{"horizontal_flip": true, "decoder_norm": "layernorm", "learning_rate": 0.0044, "max_steps": 7000, "lr_schedule": "wsd_sqrt", "decay_fraction": 0.3, "weight_decay": 0.06}
Rows from block 7 of the text decoder of a small image captioner, named by matrix and row number. Rows with one number belong to one neuron. Each number is 128 + 32 x the weight over its row's rms, rounded and kept within 0 to 255. All counts start at 0. After the name is the row's rms in percent of the matrix's.
After each neuron's rows are labels from the 100 texts, of 14848, where the neuron reaches its highest value: "tokens" is the input token at the peak. Only what is clearly more common there than usual is listed. The data: regions of photos with short descriptions (Visual Genome). In brackets: how many of the 100, against the usual share in percent.
# fc1: MLP up (decoder.blocks.7.mlp.fc1.weight, 512x128), inputs 64-127
# fc2: MLP down (decoder.blocks.7.mlp.fc2.weight, 128x512, transposed), outputs 64-127

fc1.96 105 [131 111 137 151 163 133 164  95  94  82 182 170  69  95 139  76 108 137 125 129  99 140 158 120  97 187 137 166 159 122  52 127 143 100 120 131 132  83  52 109  97 175  74 157 100 120 196 102  98 166 173 141 141  65 131 121 131 177 144  75 116 101 121 139]
fc2.96 111 [127 156 110  94 119 158 127 115 128 122 171 199 110 148 122 167 224 104 124 138 128 161 134  97 133 148 105 142  87 118 166 117 119  61   0 195 126 135  86 101 110 165 172 124 102 111  95 118 118 145 100 142  84 106 126 108 132 134  87 153  71 137 113 147]
tokens: "a" (96 vs 5.8)

fc1.74 115 [156  97  96 108 138 156 203 103  90 129 141 185 133 105  99  90 168 106  96 137 108 102 119  95 167 132 117 115 201  99 100 102 119  35  95 113 118  75 123 127 132 190 173 176  75  93 169 138 141 154 132 112 115 144 126 147 149 170 111  71 168 130  93 169]
fc2.74 114 [118 114 136 105 138 118 100  75  42 124 100 123  93 128 157 158 118 158 124 180 179 128 149  98  82 115  65 137 166 148 170 122 147  58 110 150 108 136 101  97  81 121 157 174 109 170 132 157 177 173 173 156 107 137 149 181 143 106 128 197 124 103 114 123]
tokens: "<end>" (85 vs 13.8)

fc1.154 118 [139 117  99 133 168 107 131 161 149 116 207 143 131 124 152  94 166  91 140 115 110 180 157  45 192 108 120  70 101 125 128 116 101 124  30  68 143  94  92  76 126 121 170 171 168 152 135  81 164 143 171 127 116 120  90 129  97 100 129 134 138 167 101  93]
fc2.154 096 [102 159 107 107 100 101 144 117 183 102  91 106 163 160 158 108 153 152 111 110 114 117 181 163 128 159 168 103 134 131 128 107 181 121  98  97  98  81 102 135 161  84  97 130 174 111  68 150  92 137 161 136 152 104 140 155 152 124 124 124 158 116 136 112]
tokens: "is" (84 vs 2.3)

fc1.83 092 [125 141 137 128 147 104 137 193 115 181 164 123 136 150 111 159 100  78 205  97 137 148 123  74  35 102 103 144 145 114 125 117 168 144 145 160 130 107 116 138 193 119 109 181  86 140  93  79 129 104 112 165 116 118  86 133 125 161 144  97  84 124  80 127]
fc2.83 086 [103 126 180 107  90 118 111  90 136 134  94 100 176 196 158 148 126 104  67 165 140  82 172 159 163  90 100 122 119 136 124 159 169 120 104 137 167 137 135 145 183 151 131 135 124 128  94 115 113 131  88 119 154 157 134 149 155  73 189  83 107 170 110 138]
tokens: "." (8 vs 1.7)

fc1.405 123 [153 115 109  82 123 124 199 129 167 161 152 136 111 102  89 117 171 121 138 143  92  91 148  54  87 138 103 135  60 137  76 117 172 148 140 129 150  82 163  98 128 127 125 176 117 105 100 170 116 121 202 127 153 111 107 199 161 137 101 118 104 151  55 112]
fc2.405 122 [179 159 195  93  84 180 124 118 116 167  73 161 108  74 151 136 158 145 106 128  89 156 166 129 126  70 140  87 126 101 138  89 161 136  86 115 163  57  76 134  98  96 166 119 151 122 106 145 156 130 210  89 122 127 132 178 109 110 152  94 145 120 122  94]
tokens: "a" (28 vs 5.8)

fc1.148 104 [ 96 109 195  97 112  97 133 143  78 152 135 130  86 131  98  89 141 109 130 142 110 116 163  67  46 100  47 171 132 145 191  67 118 101  76 115 155 136 110 130 100 154 123 142 123 162  98 106 122  98 140 109  92 100 127 157 155 154 142 128 120 159 162 184]
fc2.148 104 [107 120 175 121 124  90  86 150   8 157 123 193 146 112 180 117 117 111 148 125 115 156 139 143 136 150 155 170 132 165 130  56 145 130 138 113 116 133  88 126 177 115  97 177 134 112  98 111 116 123 147 100 100 116 114 141  75 116 113  91 111 141  85 129]
tokens: "<end>" (44 vs 13.8); "on" (22 vs 3); "two" (10 vs 0.3)