Rows from block 3 of the text decoder of a small image captioner, named by matrix and row number. Rows with one number belong to one neuron. Each number is 128 + 24 x the weight over its row's rms, rounded and kept within 0 to 255. All counts start at 0. Numbers have three digits each. After the name is the row's rms in percent of the matrix's.
After each neuron's rows are labels from the 100 texts, of 14848, where the neuron reaches its highest value: "fires on" is the input token at the peak. Only what is clearly more common there than usual is listed. The data: regions of photos with short descriptions (Visual Genome).
# fc1: MLP up (decoder.blocks.3.mlp.fc1.weight, 512x128), inputs 64-127
# fc2: MLP down (decoder.blocks.3.mlp.fc2.weight, 128x512, transposed), outputs 64-127

fc1.406 115:127135141158128140123136137122082117147145115122127131163142165111088093131127199117122129144117130148116129138150158098102140152144120133114108095110109125157155141118097119118134155146110084
fc2.406 107:148125131141152158146101131122150114137118142108142128088164107103137155138144127122122163109205126119127076113144163087125176137100133113117126102102116109120091143139122121133128136108180110
fires on: "trunk"; "legs"; "ears"; "head"

fc1.356 108:136122133146153157120087130106090131144143128117131141144091177134092113093162110105181091156150128124152118144178124103131118079111090126122150128118116127129135098075116123142122151161162093
fc2.356 099:121111122136103149111156095098131104184162144117134121125146080135111148136109124135134161089114129139151121160090143107146133133115161181138114110144112099121105180126159116155158131132157102
fires on: "trunk"; "leg"; "arms"; "head"

fc1.413 088:126128138126167170180118113131132115112100119116126079129103139113122159113099141129134141107130077150120122165124153114122124132151116116143113077110122134168097109139119122126158109162128127
fc2.413 086:141145111122123108150110143139148108129079147101075140104108130115158107160151101119154134203090152082078106141112089152128156122140168116125106128128082141127129175130157107117120164122099122
fires on: "tall"; "red"; "pulling"; "of"

fc1.422 105:168155151127152099159165092113113152134132094147140125116118128138125141123057125085161119136167171117144124152127114134148132113089121132140123108118096132129143125149137176135127141132126115
fc2.422 103:121133111110093123122105157151102104180144140152127122139111100123128162131099109126137139114157127129143128154148132113089114100110119185111118102157091126122124134149109137174105172118141118
fires on: "tile"; "red"; "gravel"; "sink"

fc1.474 101:113119167171065128143131134078139158150130131136153148150099171086163128126144102168144089116100131154131141117123125115167122156131127109164129072118086114128143090137095115129128113141128087
fc2.474 107:122117112161119143119106136124121189139123157168128091148127084166121171148122129162106140155119082096108128144134150127145154128156102083139143105126123114113122151161087114109137101078145124
fires on: "giraffe"; "giraffes"; "horse"; "sheep"

fc1.370 099:107129118115159135162085127097158130098125083142126176132150143129140105093174129133141072089139136124110107132097122078141076093124143106133083159151107133102102124112112104141164140138128157
fc2.370 090:187118116161168145114140091097158137159140145154150112139117084129148126156113145099121075153134166106118150122121136092098160122138118126120086151152147107150116133126145152116097097120169118
fires on: "white"; "blue"; "yellow"; "black"

fc1.323 086:116092174080130160124127132118096142124116124160109102157175113149100147092136172096107102135144119162108137190184180144099113118149100096160103173112114124123091115142120163128114140138104114
fc2.323 095:139177090131112132089125137187150131084091119097131150142153113139125103115121129116101146145133146101131101100118123133145130121138140101116129165136121138140126140153106149114131162050157102
fires on: "road"; "street"

fc1.299 084:118114185172106133156086121114131111102157106147111119153081158162097135091160130135151126113130125117161127154127125157094098121125147091126128104093149120101109146151151148143120131153126120
fc2.299 080:161105126141137135098117122136150145140119096161129122151136085133090094165132159061129094097089125116104157125137121058107172128126123094141205142167103127147175152136157130137108147158116124
fires on: "sky"; "vase"

fc1.349 103:167121173164157091171123109129100107089131096123092109116124125134131162123129116136117117081135127139145119133168160128159150143131112116183084085140122106111130109178079106108129131151141133
fc2.349 099:161139139107097124111144105169135123068131142160119123155105153122118142114093138124137129119090092117135117120158175126160119148125159128164080107144143109156147128108131124140102119166076143
fires on: "with"; "has"

fc1.347 088:135124174074117129128131161115130114150130183123132130109147139139118080087151118142130118155087137166115133159132105103107140162148111159143130127097147133096110128133081114108094140179144115
fc2.347 086:126146132099133114114137114124101151131107154104149146113131128103136108123109165146113143108130132157171119143159084123125113138116169108153095123150117137134146117076117099118091154162103132
fires on: "and"; "grey"; "light"; "sun"

fc1.503 091:099144161112153096143090144136120085145136101131196133111124135097148119115112075129134133121116091128119140142146087149145143117142144127152134155135102105107122122141132137114123152152107111
fc2.503 099:155104167080134112119132100159153149106100145099129162105115117119135115133109168128119130107132134087097119157105148113094117112096143107167091155140128084128172123116128122132171136128147127
fires on: "yellow"; "to"; "on"

fc1.320 085:151119137119114115112099155168151150092134110117104104101134110134136162118160102125145156110120149128122180138107134114125112145111123146102086138137110123191093145139139089143135111159146096
fc2.320 106:113113088094137189141124137136138141148112083120113191137132128199117093150154129133087093117131102120123124146109162088081162138100128087125141105158121117129100142109132162174150117147127140
fires on: "of"; "to"

fc1.476 099:116146140121161090143126147107171132133092152154139118134133119154147147123118150079162136125137088135126173158138123117149129085124120142093132142110123108102088158189115123106112099136135143
fc2.476 088:120086145124151116109093141117161130113127185139134148107124114106167135117094145109190135122145101138168176162105116131118134106136120138145149163115126119076146111145086094105143142080132134
fires on: "fence"; "hydrant"

fc1.324 104:179091164127158152132132175095119078162115091109142146111153125127111139100111102139166104118122102170153111100138102091134141132118141137167076176107133082144141143132150108168139123164095088
fc2.324 099:103064108111151144143146165090150128129135113149151121119126159154092152152133139135118149148112117115152135083114112099133159134126121111131126098110110135144097127165116120119101150123143091
fires on: "."; "truck"; "sign"

fc1.358 092:090127162125180183154134128080136162090138153138137132139113122124068122122147153151119107070157137123141106135132141121133132115080109085157120112105150100112121150114118121158133079163121131
fc2.358 096:140113143113124123118101113142106088130161074174141115125144126125119107157075096153121130155118088096130126109145159152106180157151123103134129169156107144153090122105157093122116109097108137
fires on: "and"; "blue"; "desk"; "pulling"

fc1.293 104:124148104155138158136130111110095121155124117149139106163138154155093148149125147135146104123135114139101153113102091114135159166130132109138137185126172113127117138139124149102155108168102084
fc2.293 099:144128151115155096088137114114131143135107075173119137135120134123112125107108151111118121115088104099127114083120142170121135124124130174124175100099166077115144116138167164115196131132143122
fires on: "sky"; "holding"; "air"

fc1.71 099:121151139127154109169121103125175121097102179140121138125103118175100127121110116150192118145139130121195136144128180102139146103150117111094075138103130146141152126099121107131112096128169135
fc2.71 089:170133166069114125107097138090134113147151141119118153094134128082154120151124130123104122150162129088096123111106070125117154125143141130108161148122104143075121152137123110137172136124132138
fires on: "color"; "top"

fc1.383 095:157124107150103109152145090098107078140072145172168123132141147142123088098135091122112071122127091142139146093121167108124138109139098102114147128140142140093132163102122164111172132155094111
fc2.383 098:140151171096084155056156086138156139130101139091114110099125127090135151151158065146115139096135104124169134095126153108109137125135083080118115152140135117137123144120094125168107132119110126
fires on: "white"; "black"; "racket"; "blue"

fc1.294 099:110125142134124083123140136160111085146118111109120153105104153109116136159125154139114197113150151114096144150114120162150100142113163151120134118123167111125157131140149126114107098166122136
fc2.294 103:158143106105097156120123104129094159124167155099097131125123122151117148114177118122113133090168126122110150122134145096086143125150138088116123131117060109105116138146098120118101117134139122
fires on: "of"; "on"

fc1.15 072:138178142111115102165112109142152159158147155103136148097080101174121149150098129096152151092145138073136136158114114133122080105145110138149073136088120161155135095105130125150121126116123155
fc2.15 086:130101133133172109120158135150137139088112166128123169141146145110134103109122104193100094143098096150131094133104134167110187146144068116141158165148117141131115122183118133081110140141121116
fires on: "color"; "filled"; "on"; "full"

fc1.388 088:108118134153172124144131148108139146144151144110090117147127085157093171161144128115115088118101140114092117133152147136119157096123132172162129135137110145123154068109130117116170137128117078
fc2.388 090:178102109166100164114116100139125140130127147143107174120164133166109101132113155140135097137111140117173110152114151164116131170157149130122109152130119096128113137108088138114116114129126144
fires on: "."; "windshield"

fc1.391 099:117084156114133149147119135118136125081144133149144112112144124103132123130148086070153102175156114138113161141119153194133148066143102102155156141136124155136133130152117130106165121124098114
fc2.391 098:105119138143181127116145121131105117110139107109109135134105123114161098133135124172169141127162122092140131130154130123151115156156129146103085208085149145141139094138101164101132150153094096
fires on: "road"; "wall"; "bathroom"; "couch"

fc1.175 077:117158135130092113129118135086126114108167164172119138094125133170137132105187148150115094136153146069164149118136107099154096117064112121161120162111152130123150115133152160126116174177159115
fc2.175 083:149118129155139126142088102140159185111104159093163143123096092112107108130124100101134147099145130154131108147057107136104142132131088147120151105148124117103101143172104107131099094090127125
fires on: "and"; "out"; "plane"; "sign"

fc1.460 097:143137168129135140144117110134089147139085136144154122105158123108096108146151128105139123146076137156111058150150124130126098133091135167123120129098173163126121131115136154136080143140111117
fc2.460 094:131170112168133146112124145158099165140110166164158134104116163147152127138086145099110122129115116153109148131138151110129114163105133113097142134076108134124088125145145106118091115099110169
fires on: "stop"; "vase"

fc1.453 093:123151111120106139113145113142154121145098162108179088135125131166133116110165114078067134142156123109102127129150145110112091106084119105133130171143157129136128130108130125134162128145140107
fc2.453 098:128134133137147116089129096107140121096116119131149147120111140108091167184080139094088112107128131116080170136154140113125149116105098154131151164117093101094123136127098100152173115100118131
fires on: "stop"; "street"

fc1.345 095:095123148115142114186128153145086125100085093183138091119195106134145128126134150147102137116106136161151112119120138112144133123100117095132117118101159128167150093114112116122141131138128114
fc2.345 107:148095106094134101094112140122091133149142196098153119085118105166154107134094170161101093155129100132147159113117142160122117138113110141124155104159142164092124145136114131091113164122136119
fires on: "of"; "and"

fc1.29 086:089131108127127140159127157099178143095128167097119138151172124168124110119117100140170156138111110124146109102143124125133103129154129185119152130100150116124157127104127130116153121132139117
fc2.29 094:166133095093112129181099146119141152111093109157160148143134133103124150123094126154106116164127129110137122123096141125120149178116125120147131174111167128125108131084152104153133152151155148
fires on: "of"; "and"; "on"; "color"

fc1.158 092:128115133149145114146138137126131129143129126164139138148185125198089093112120149115119147111065105096127094134115153095160122172089089127114103139075149148118133128127130114119143106103140148
fc2.158 104:113091111154123126114151151128091137128144144156147159114120109088149092144132179169146059151139150142066133121135113147117119161106177144111091173121180106139131123154130086114123122135179143
fires on: "and"; "shining"

fc1.49 099:122093145122102121151157149093159138110133123120152143145084151129154162111105078132176124113119141109133139142133136108093149106098129111168090088116145156151168109126117134150158135098117136
fc2.49 096:136141125096110144125123090156144080089095104112099152155125119106171118131108113105185108163135118145151138099171151118127110170121096103151084147141139126101118141141122124151152151111152124
fires on: "."; "set"; "line"; "plate"

fc1.148 100:084105071155119110178118141095073165144125082132136123136131154137143120186185128152110132111125090151132141121144147109142093163126108106108133131082118157123140166173138164122159135141144125
fc2.148 095:113143096141155133106093127119130173119126144128082119167159117099092098115140137141085154153125111110136141125111143100117158134124066124115144126157114127109140129151145116159127113094124117
fires on: "sky"; "grass"; "grassy"

fc1.1 093:169120151128142086171180135141107151134100094118108090131121142163151146108139058139126145104124112124148155153151094125133158107133096082148101068110125137175108103080131083156140121154130128
fc2.1 099:171130160128081168143116148149127142127100111142146204157145139112096143124119119109096136132146047138124139101148111149106138096124120148135095093172128111185136121096121118128085087148109100
fires on: "of"

fc1.107 104:127108133146102127163135123134163159084155143098130107153145102135143121096109125094139121142130123185158114139141126170130117091161129126136105124116122121097139137190115111157152100124117128
fc2.107 097:105147084139112107129140163129148149134122132091104098125168165105143130130110170125112181114135075090111143123161095117134122113158110141118144124116116148116111141131114114193098131158132151
fires on: "road"; "fence"

fc1.119 086:134107102142092140118141127099092098180091096143160085134106148181108115140118147106156146087144117135164158127125144120145134135130163129108098110130123115118124097131141131160150094149117112
fc2.119 105:094158132097142176091115177077142157142122104133121102107137137084156106154096182158153143129126073129161079141143143148117141088128145068106125123146154139093125140150153093161151141119124131
fires on: "white"

fc1.140 094:088132122123085073143103091108134085132120125154142143124106186115142154118133130132128078140148106171150163168093139063092124133137120107109103124131096109126097069106143128136156126122164140
fc2.140 106:186135088119141122121152093179128125165123119141168106122110111144125175094106087118132104125118084132118160120159119143108113137169163129123123103130140119143121155103123164116118129110107096
fires on: "white"

fc1.399 099:112134154158176132137097111135114145112145074127113148160092129129142120153167128092107134126106091114123183128146161153097123137192154103124116105105121096131085104192137116142138118151116085
fc2.399 090:137137131086108081149126111126142122135130145115134169106123146145182127111131130093166130168101085106175139161159127196103138117122139135150109113108089129123124139134103102135153131131164142
fires on: "road"; "floor"; "stand"; "side"

fc1.172 087:109149104140150100150130154162125164136092146131134087117142118156093083107132146076124136091115155098127118127132156098140143118119115136109137198087133150117111126085120132135118121143163156
fc2.172 096:149107114129123133037111122139106135088096125101100115126155153141108160132146096174091087128143124139132132072169135158123114149155142126172106131135113125127120106161176138130114168118127128
fires on: "of"; "on"

fc1.135 091:118148187173104099177138086109146149101167153112129096155142132139116121113162147135147141144087132121130118091165151131127113182116128123085114124127148136136125117154092137118136123135132143
fc2.135 114:139115121134151140146159111150171089164091100148149086135157081113103084142103125159117110135135159110146125108128114130105164150137159110106105105148125104128101120135140114179098097152126135
fires on: "and"