config.yaml
rotation_deg: 5
encoder_norm: "batchnorm"
fusion: "prefix"
decoder_norm: "layernorm"
decoder_bias: "all"
decoder_qk_norm: false
Rows from block 3 of the text decoder of a small image captioner, named by matrix and row number. Rows with one number belong to one neuron. Each number is 500 + 50 x the weight over its row's rms, rounded and kept within 0 to 999. All counts start at 0. Numbers have three digits each.
After each neuron's rows are labels from the 100 texts, of 14848, where the neuron reaches its highest value: "tokens" is the input token at the peak. Only what is clearly more common there than usual is listed. The data: regions of photos with short descriptions (Visual Genome). In brackets: how many of the 100.
# fc1: MLP up (decoder.blocks.3.mlp.fc1.weight, 512x128), inputs 0-63
# fc2: MLP down (decoder.blocks.3.mlp.fc2.weight, 128x512, transposed), outputs 0-63

fc1.505:485548401466485518495479507496523514539451451471466530432582537529441438586543489458480493523523422396441469438411483603450454536541500587531405390492532552546491524432511477457508512431527466
fc2.505:495458460461528514516573500472440477581441506472432469590503429550479508459525409605480426452503450456534496500550560510541499538592466440584424541504537462531574480453499422488517590498544420
tokens: "building" (27); "bench" (27); "plate" (11)

fc1.19:537518419539475502578531568471434510491475570489529517448540499472447531582525414420406465373548438496549524525415417454471494558571550547567602467463480481550480560477469557475485432456531511
fc2.19:446542464577460545458492514604510504490377575546445446543493440442511382521612489508464530540557519478426539497426511562539551535496495568491458611457515496531478454503505482497469514429412545
tokens: "building" (56); "outside" (12)

fc1.102:535486387456499472520521576531505532507455477440422398477555544505536420476554509455501459543444505538537486624519522449450657549495472475422476537523519530511656461428521500558488466415571497
fc2.102:515554557493479483510528448494476509472459498525494496430546503587360533549522448506477458351486493561476465500451504604513481470449513444429428574543484490548603533453511497506485486564477532
tokens: "player" (25)

fc1.380:407443428498537538565534489510457417527506495533541439498511588465551529507387514490452507505465494508565475585487563525505498431432505495397423490563529425574559566552568549498473474502467499
fc2.380:482439461476501483458502571552564468423550423492446572579508478545507560510496494541495529431529367487499613511573449568484542512477481576559488508461505438422421546556448517438536590588478563
tokens: "color" (17); "tall" (9); "holding" (8)

fc1.473:513491437531538405502456435521538561494512542436531512520550508480561499501499475523533520503489377477555477469495579567498470552481457521631447544438502524496402582469457544524520441494609513
fc2.473:424508486529489582542511473436510592478501489508458552494544458520463521444504573556512568581478494469434559423501437516467562440498467640531565456467490555494482484469510445454401480454532561
tokens: "building" (27); "handle" (8); "door" (7); "metal" (7)

fc1.416:526518440548485512556459537547440548518509486396552469500468456515454478456522520485437524460424488465436539483528524556415501471511515560530466462509561522520404512467487505543581579529461569
fc2.416:585444544536549517445460563487505529487559456542549446493475492388435501498484487502466586502417445465489523493590467448528535514517496579468526492486445521506455542364473470538490520472453464
tokens: "building" (84)

fc1.141:542528466455587436517535564578540473513463494506552524544452452483574391495419443391540461527496526546522463486418468515528511485573427498430436440511501526474568611465533482494448463597569491
fc2.141:490480421442513513510492405520479549495402487527480552426509491415525478498498536481458538418483504498507497465579558563396518623524485469512555508473442489460560510607521502526507524465409506
tokens: "the" (30); "road" (14); "it" (9); "by" (8)

fc1.355:584549472434548467460474459450465428564434534400502521523430426528440472379448563450465535504561552402486543578531474495537500520510498493540611467520462473502480558465484578561496525509501411
fc2.355:524468503517489543481594521580414429413527504363403555434438528440571525435491522553494512504526505460500481468536461418560488452479579492454492491537597543536602485518529439569459490508493475
tokens: "the" (21); "covered" (13)

fc1.434:499404514624488512507504493471501489499530605609641512521575540498445497474506497436463522480423460458547468507608435478450477490482577467365529540553399461519473469494515511521529532491486474
fc2.434:390510523454440503478542494469466496456518528577512503532533415613417475576459499472503491380429458508463453510411463509470505445495397562367560506540453523573498518573484540485456589516489509
tokens: "light" (42); "towel" (10); "blond" (8)

fc1.215:590485504571474579510425438457488586529562421521502522501560484412528469540530502428449509572662533554490507515553515497574515412480451468498528529441465552468511430512463519520436389506472553
fc2.215:563530415538575597519525502519487487505534513495494502511428531523497503500475542401439530495573505455444512560595470491511485565545535416438547474482565550508508522595594437548411559525511450
tokens: "light" (8); "square" (7)

fc1.381:506538525533615447575479478509533466644534493427456521526429404459489483437537453591508471459465544510372483516465400463552540416440532471541447500446532481507503491464405581568530616503489589
fc2.381:550462574579425406543504544500485523515614496530484513477566588506456539512542477478481395472471549367484437441535461531547484478537430434511474536475579410425442450503510501542417502476465474
tokens: "phone" (27); "cat" (11)

fc1.69:486457457452566491573612542537473418484485503540531502481446548497473393505550436521488462478513530523445452476430489517515470410617461530382511566506441535498517488555611553562587460432462376
fc2.69:506509459475596552445558547403492544413452548491510502445511635509460530481458342518430541523527462468498536449513548464522550438495421600524501519511482445521500520476496512484532530462453550
tokens: "tree" (38); "surf" (11); "surfing" (10); "cutting" (9)

fc1.124:519535486595500483559445415404510443440536562564485536511413513506525561488578579492400506455494428498624452497514577520482488525425430441546435455523494528562476509464549530423439514476553505
fc2.124:361512483416478633491541523464566466413595507486478501523521507506457536451484480404547562526517448526454539551477466515494478505448600418420572441496423505479599565526464486512613534492531515
tokens: "light" (95)

fc1.435:454441526549467419598459463565521534523512398506472536478511522539508485519430543437581517473541516533533467424584470498482509577517494511544516516554444537443534452462418454546507511459503520
fc2.435:462558515525496486669446465533570579454519545479457543475533510560440551626397567475480513421477461493476459552500476484501533513492541511543533525442520559526521432540515465495540524483393554
tokens: "the" (94)

fc1.245:588532485485562521571471508380503554494569510445523547510477528451431449401409506506538456534532463455404437470475546560459473534482520455550433456452495580466531586465505614490538514500486497
fc2.245:529486584515454413533466579442443532506481481464421451532584431536490478473481467597470515511522498443516434488450539562399571497493599520507572539477512501494542465505541480540470526533494525
tokens: "light" (15); "shirt" (10); "lettering" (9); "sign" (8)

fc1.26:421573466481489463440499513500380482469495530413554536529466498560563512493470456558565452469484540494531543449458529446489574487566475469469506425553539447551457452467507588453525424543671524
fc2.26:488524561536492613452447492517497522555495453524546537481577486459424509407440474410518476545439466538493501461491533512548540497451488472495477508519572579490512534521522440355460455528432493
tokens: "air" (25); "bike" (7)

fc1.17:490438491437601461506484471537476434532383559470509529440507457498334544476513508596506397469569575422547552444372501485473532563491509506526484489509524531455505480451490546482470514456511484
fc2.17:524486549484461491442542497478472548411445527405592462436425477390533468514565443618472556584495547588593490468622501465485529474494543555534539532493514461574476462435431453515504459422450531
tokens: "color" (14); "off" (10); "filled" (8)

fc1.181:549450442464506478441570492510441407509538426473577457535500570638486571509479551477496466526479591490489510520472563542514503479431445542532534550399506539463505518454486567561537538529438543
fc2.181:456537467600498481533449513408579413573463466517565610501439517490491539455509485499620434532497508535556425528447582562555517439512499589438507582437481473495454611458602532478604525499452428
tokens: "water" (33); "color" (17); "trunk" (10)

fc1.502:502472402510542526515488459516571478460570530447502432528421469473461504491558572467521444467508537513498447479433420561422543517455518549467419489574536484504494579469478489473509432501369442
fc2.502:562514527449487524508474505534485499508542503457479496573506505472524506516491468454528550510480422569510483620506572544458478494524470514480546427536455525520447443590495452467441479455456528
tokens: "in" (76); "on" (14)

fc1.510:554503502534528518539457540481478402487524492504559435454481472493475490468515559467555590512603532543482472494465509594538554614460531446570494490509537505495580463491488493490397444454523434
fc2.510:501534561400418528547494474526486621501521433513479422440501526535519453506485437448425572498481449505548432494512586526434515518599568443440508558477516538532565547565490526499428504447459534
tokens: "in" (84); "on" (15)

fc1.103:554559483495525462602485461527515513593482425445559538481471414546472476453488484501606441627492543471612502519458486414412475464566561435487558426447441489531494449494481528536491488448453540
fc2.103:550490508518598577552493484435496481505506516512601509581390467473547482502446463428523510513432466492490681530543583475561502434437480415541551528505489624500432472565537451474482517436518447
tokens: "water" (12)

fc1.322:470444502436488546517477476547442465490527389544485494431576568516596507480451509480544425489507471516457494607466494469421470518499513439577512436487451509440581498511419563449568417503546482
fc2.322:605461523535476476582552539544457521422546424494481453479533535465466552520554524540494480472384537516447520491510489466434502569405537541483488449537410534511510474502583469555489453512425497
tokens: "player" (24); "trunk" (9)

fc1.232:536499457520408429524487471396488507539548513476442494507496461463488560476460508540467490496565507464403575508534366529488526561513618416463578525521495534454510535593459529630538486489545518
fc2.232:481476504472410454557506517495495417521526607544428513553532435449503523442563394557499498420588480494460477562480611461417580619494565487456510629516492599477416523546459476488523482479544510
tokens: "case" (8)

fc1.362:515519548487557556529419484569494474408418553488537431535467522511506482502417460419539476568532480358454526467470495512555498524449418464513525453567545565442574473465564525491509483488538562
fc2.362:523490530475507477524517504480634504521525506494473537556490385511482551575548529432473502502535529463522489475397512451405478487467453486530449514485478416475553586604561535525535453519506492
tokens: "bag" (29)

fc1.246:480474466420562488485573543421467498513471564521486477558644520486526433439475518552466467503379508473544634528461450546455461525447439406563461590543552481505488383532458505461495478479553525
fc2.246:482513527492529490462498608448503398417493558489481508475449620539456463512544467506508531492469447490447455496531509440550466552435487494593521554498481549509434439600455412441554492531348473
tokens: "tree" (83)

fc1.372:529493499493607448582460494515569483556546510487516428484407473409461496503479491556536483493602454611505522500513451604467529584475534491477410554502495566463562482492553516485430527461485536
fc2.372:515449438494500457581553566443519569542506581487506409488530469555427487528529522492461560543532488423458471558372546451492535472542514481509486479468486417510534500537481460464531514493496589
tokens: "in" (66); "on" (27)

fc1.166:445484464418483421465473481460459536490483480468491526480457491615514434482548605470550535572421485499572459555542493511536496562544518370586560394495563423507542534433467458422452411484478506
fc2.166:498454488469429483588443497530549586554472444525487547507538456508502677444523498457485519464599503472556532530513385470465450493467541549521525428453569423517479490501457463545495492574478525
tokens: "." (79); "of" (10)

fc1.45:542520479495499521549549508548457438492472506432471484453482545566518395440512541425528573576483455436504399419481473476471535489552529422596539459502423378536537517409419509396511598450511531
fc2.45:431401481454590479524481490473524513510501474550497421460522452642454524497596576512530517459466501463523471447544533488515470492478579517523499509512401574463593497593469539452450547428482525
tokens: "phone" (12); "sign" (8); "food" (7); "tree" (7)

fc1.424:527492513544513629466448471558430546459517562576526386556443530539513535469436628393455497534577499448543467463515501550516471389449498419497425421481492526441458533494499542474505499434553495
fc2.424:493461547499540560489504532442436568488531519513483520453441530468399553449450576431456479610526471436487476474469565543565542525427457543390590494568461510480532485511416533482505475522535452
tokens: "light" (34); "tire" (28); "sign" (15); "wheel" (9)

fc1.178:514551496517564517533476501543451529538487525524533494527563519413429499438435507451450478478443522479483484509515469463398500467564533440513480495522415514488538584574458580494497459408527521
fc2.178:436478538552481542574566563522409470469493460445452568447548521496531460489519536520420476459479524476542460533555423572511507540496557507560390554483444626470484582524481468561467446487533516
tokens: "player" (22); "lines" (21); "sign" (9)

fc1.363:498460457539511495443412482582444362505582527579588450505459546497536517523478550421463555454531387441361550478445483543490550466410474502467509467507535569513513449416482499471507500477479545
fc2.363:437420541540554509550529472525563417541490512563545481517473526515519580538504518443564488556454386477528536482481482531505419471459480396511436455404507413499473508472595518475533504452435554
tokens: "light" (15); "lid" (9)

fc1.214:506452522529593416553499537567438520489514498527469559534462596550562488470434519423528425487469464426558514435583505509460470530541480551433452503522469481513568424476490525642548485537478464
fc2.214:613523479516499500456511423521447518465520597452483506546621602497505606498482539397451569515528428563481479414541444519430481423520553360491488511551469533512507542482490433413526497465485562
tokens: "the" (45); "parking" (14)

fc1.511:513615456537549514448530490483467446432438523465514513444515551591549587428550576489544472582437509504511453503584475490493454519534499529517418393493518484479463516451452464533519490508492447
fc2.511:595452477480443474494553431584485501483546513526448503531522459567484527421567446502557448479420538402518507451573553458479468468419489466581555548516613551586451423510575422541513531571478464
tokens: "the" (65); "to" (8)

fc1.388:541450450546490496466565493455517573511588505540493518622487601423443487433543545500475378489568492457555533363488492568515430562608475482509543504462463491421520468472505510557479463479512496
fc2.388:434445563456538655409545465450529526447462548483433452477516539459439467439467535587486532532572546465509479542541578455494550486421507496508442504576521480461419558471576517443497369497505397
tokens: "." (13); "windshield" (11)

fc1.165:456469485482524567493440466414454518537453480481537442469444424495463452448418493486511508539534514507528525542461433449509417560545508419462427506478467519603559487534428571556552561492581492
fc2.165:519522499447473539532534540492411539523600579530470562549510548491545614539473422536488436481565365518555425543473478495562430567520467482481516489496438431508500513428512441492466513392416511
tokens: "air" (35); "a" (17)

fc1.161:440500474515481443480469510459494421568571513599529513483521434501483423495444593412504520528553552440485491515424392510395528463460552468544449497522433496438528555478518481503473516529619553
fc2.161:431510520576490568622503488514558457540521433518506471430509518478571544460480544472537508490510474483525477465535430405482490491613596432530519469527500504522529480525412577487452512474551414
tokens: "this" (86); "these" (13)

fc1.332:521537518481491484494494491473482507478521429515544458529445475516568446527462498490413577514429478464358528447345524615549446515469434531575501519508599500540551521543514549533485530552499454
fc2.332:483526498462467564502454554528558566427515521525523533507407492570445491432524505521526493510530443555338539484455537501548587570531427481478482476480474424578624553527521413449454666541406489
tokens: "in" (16); "dirt" (7)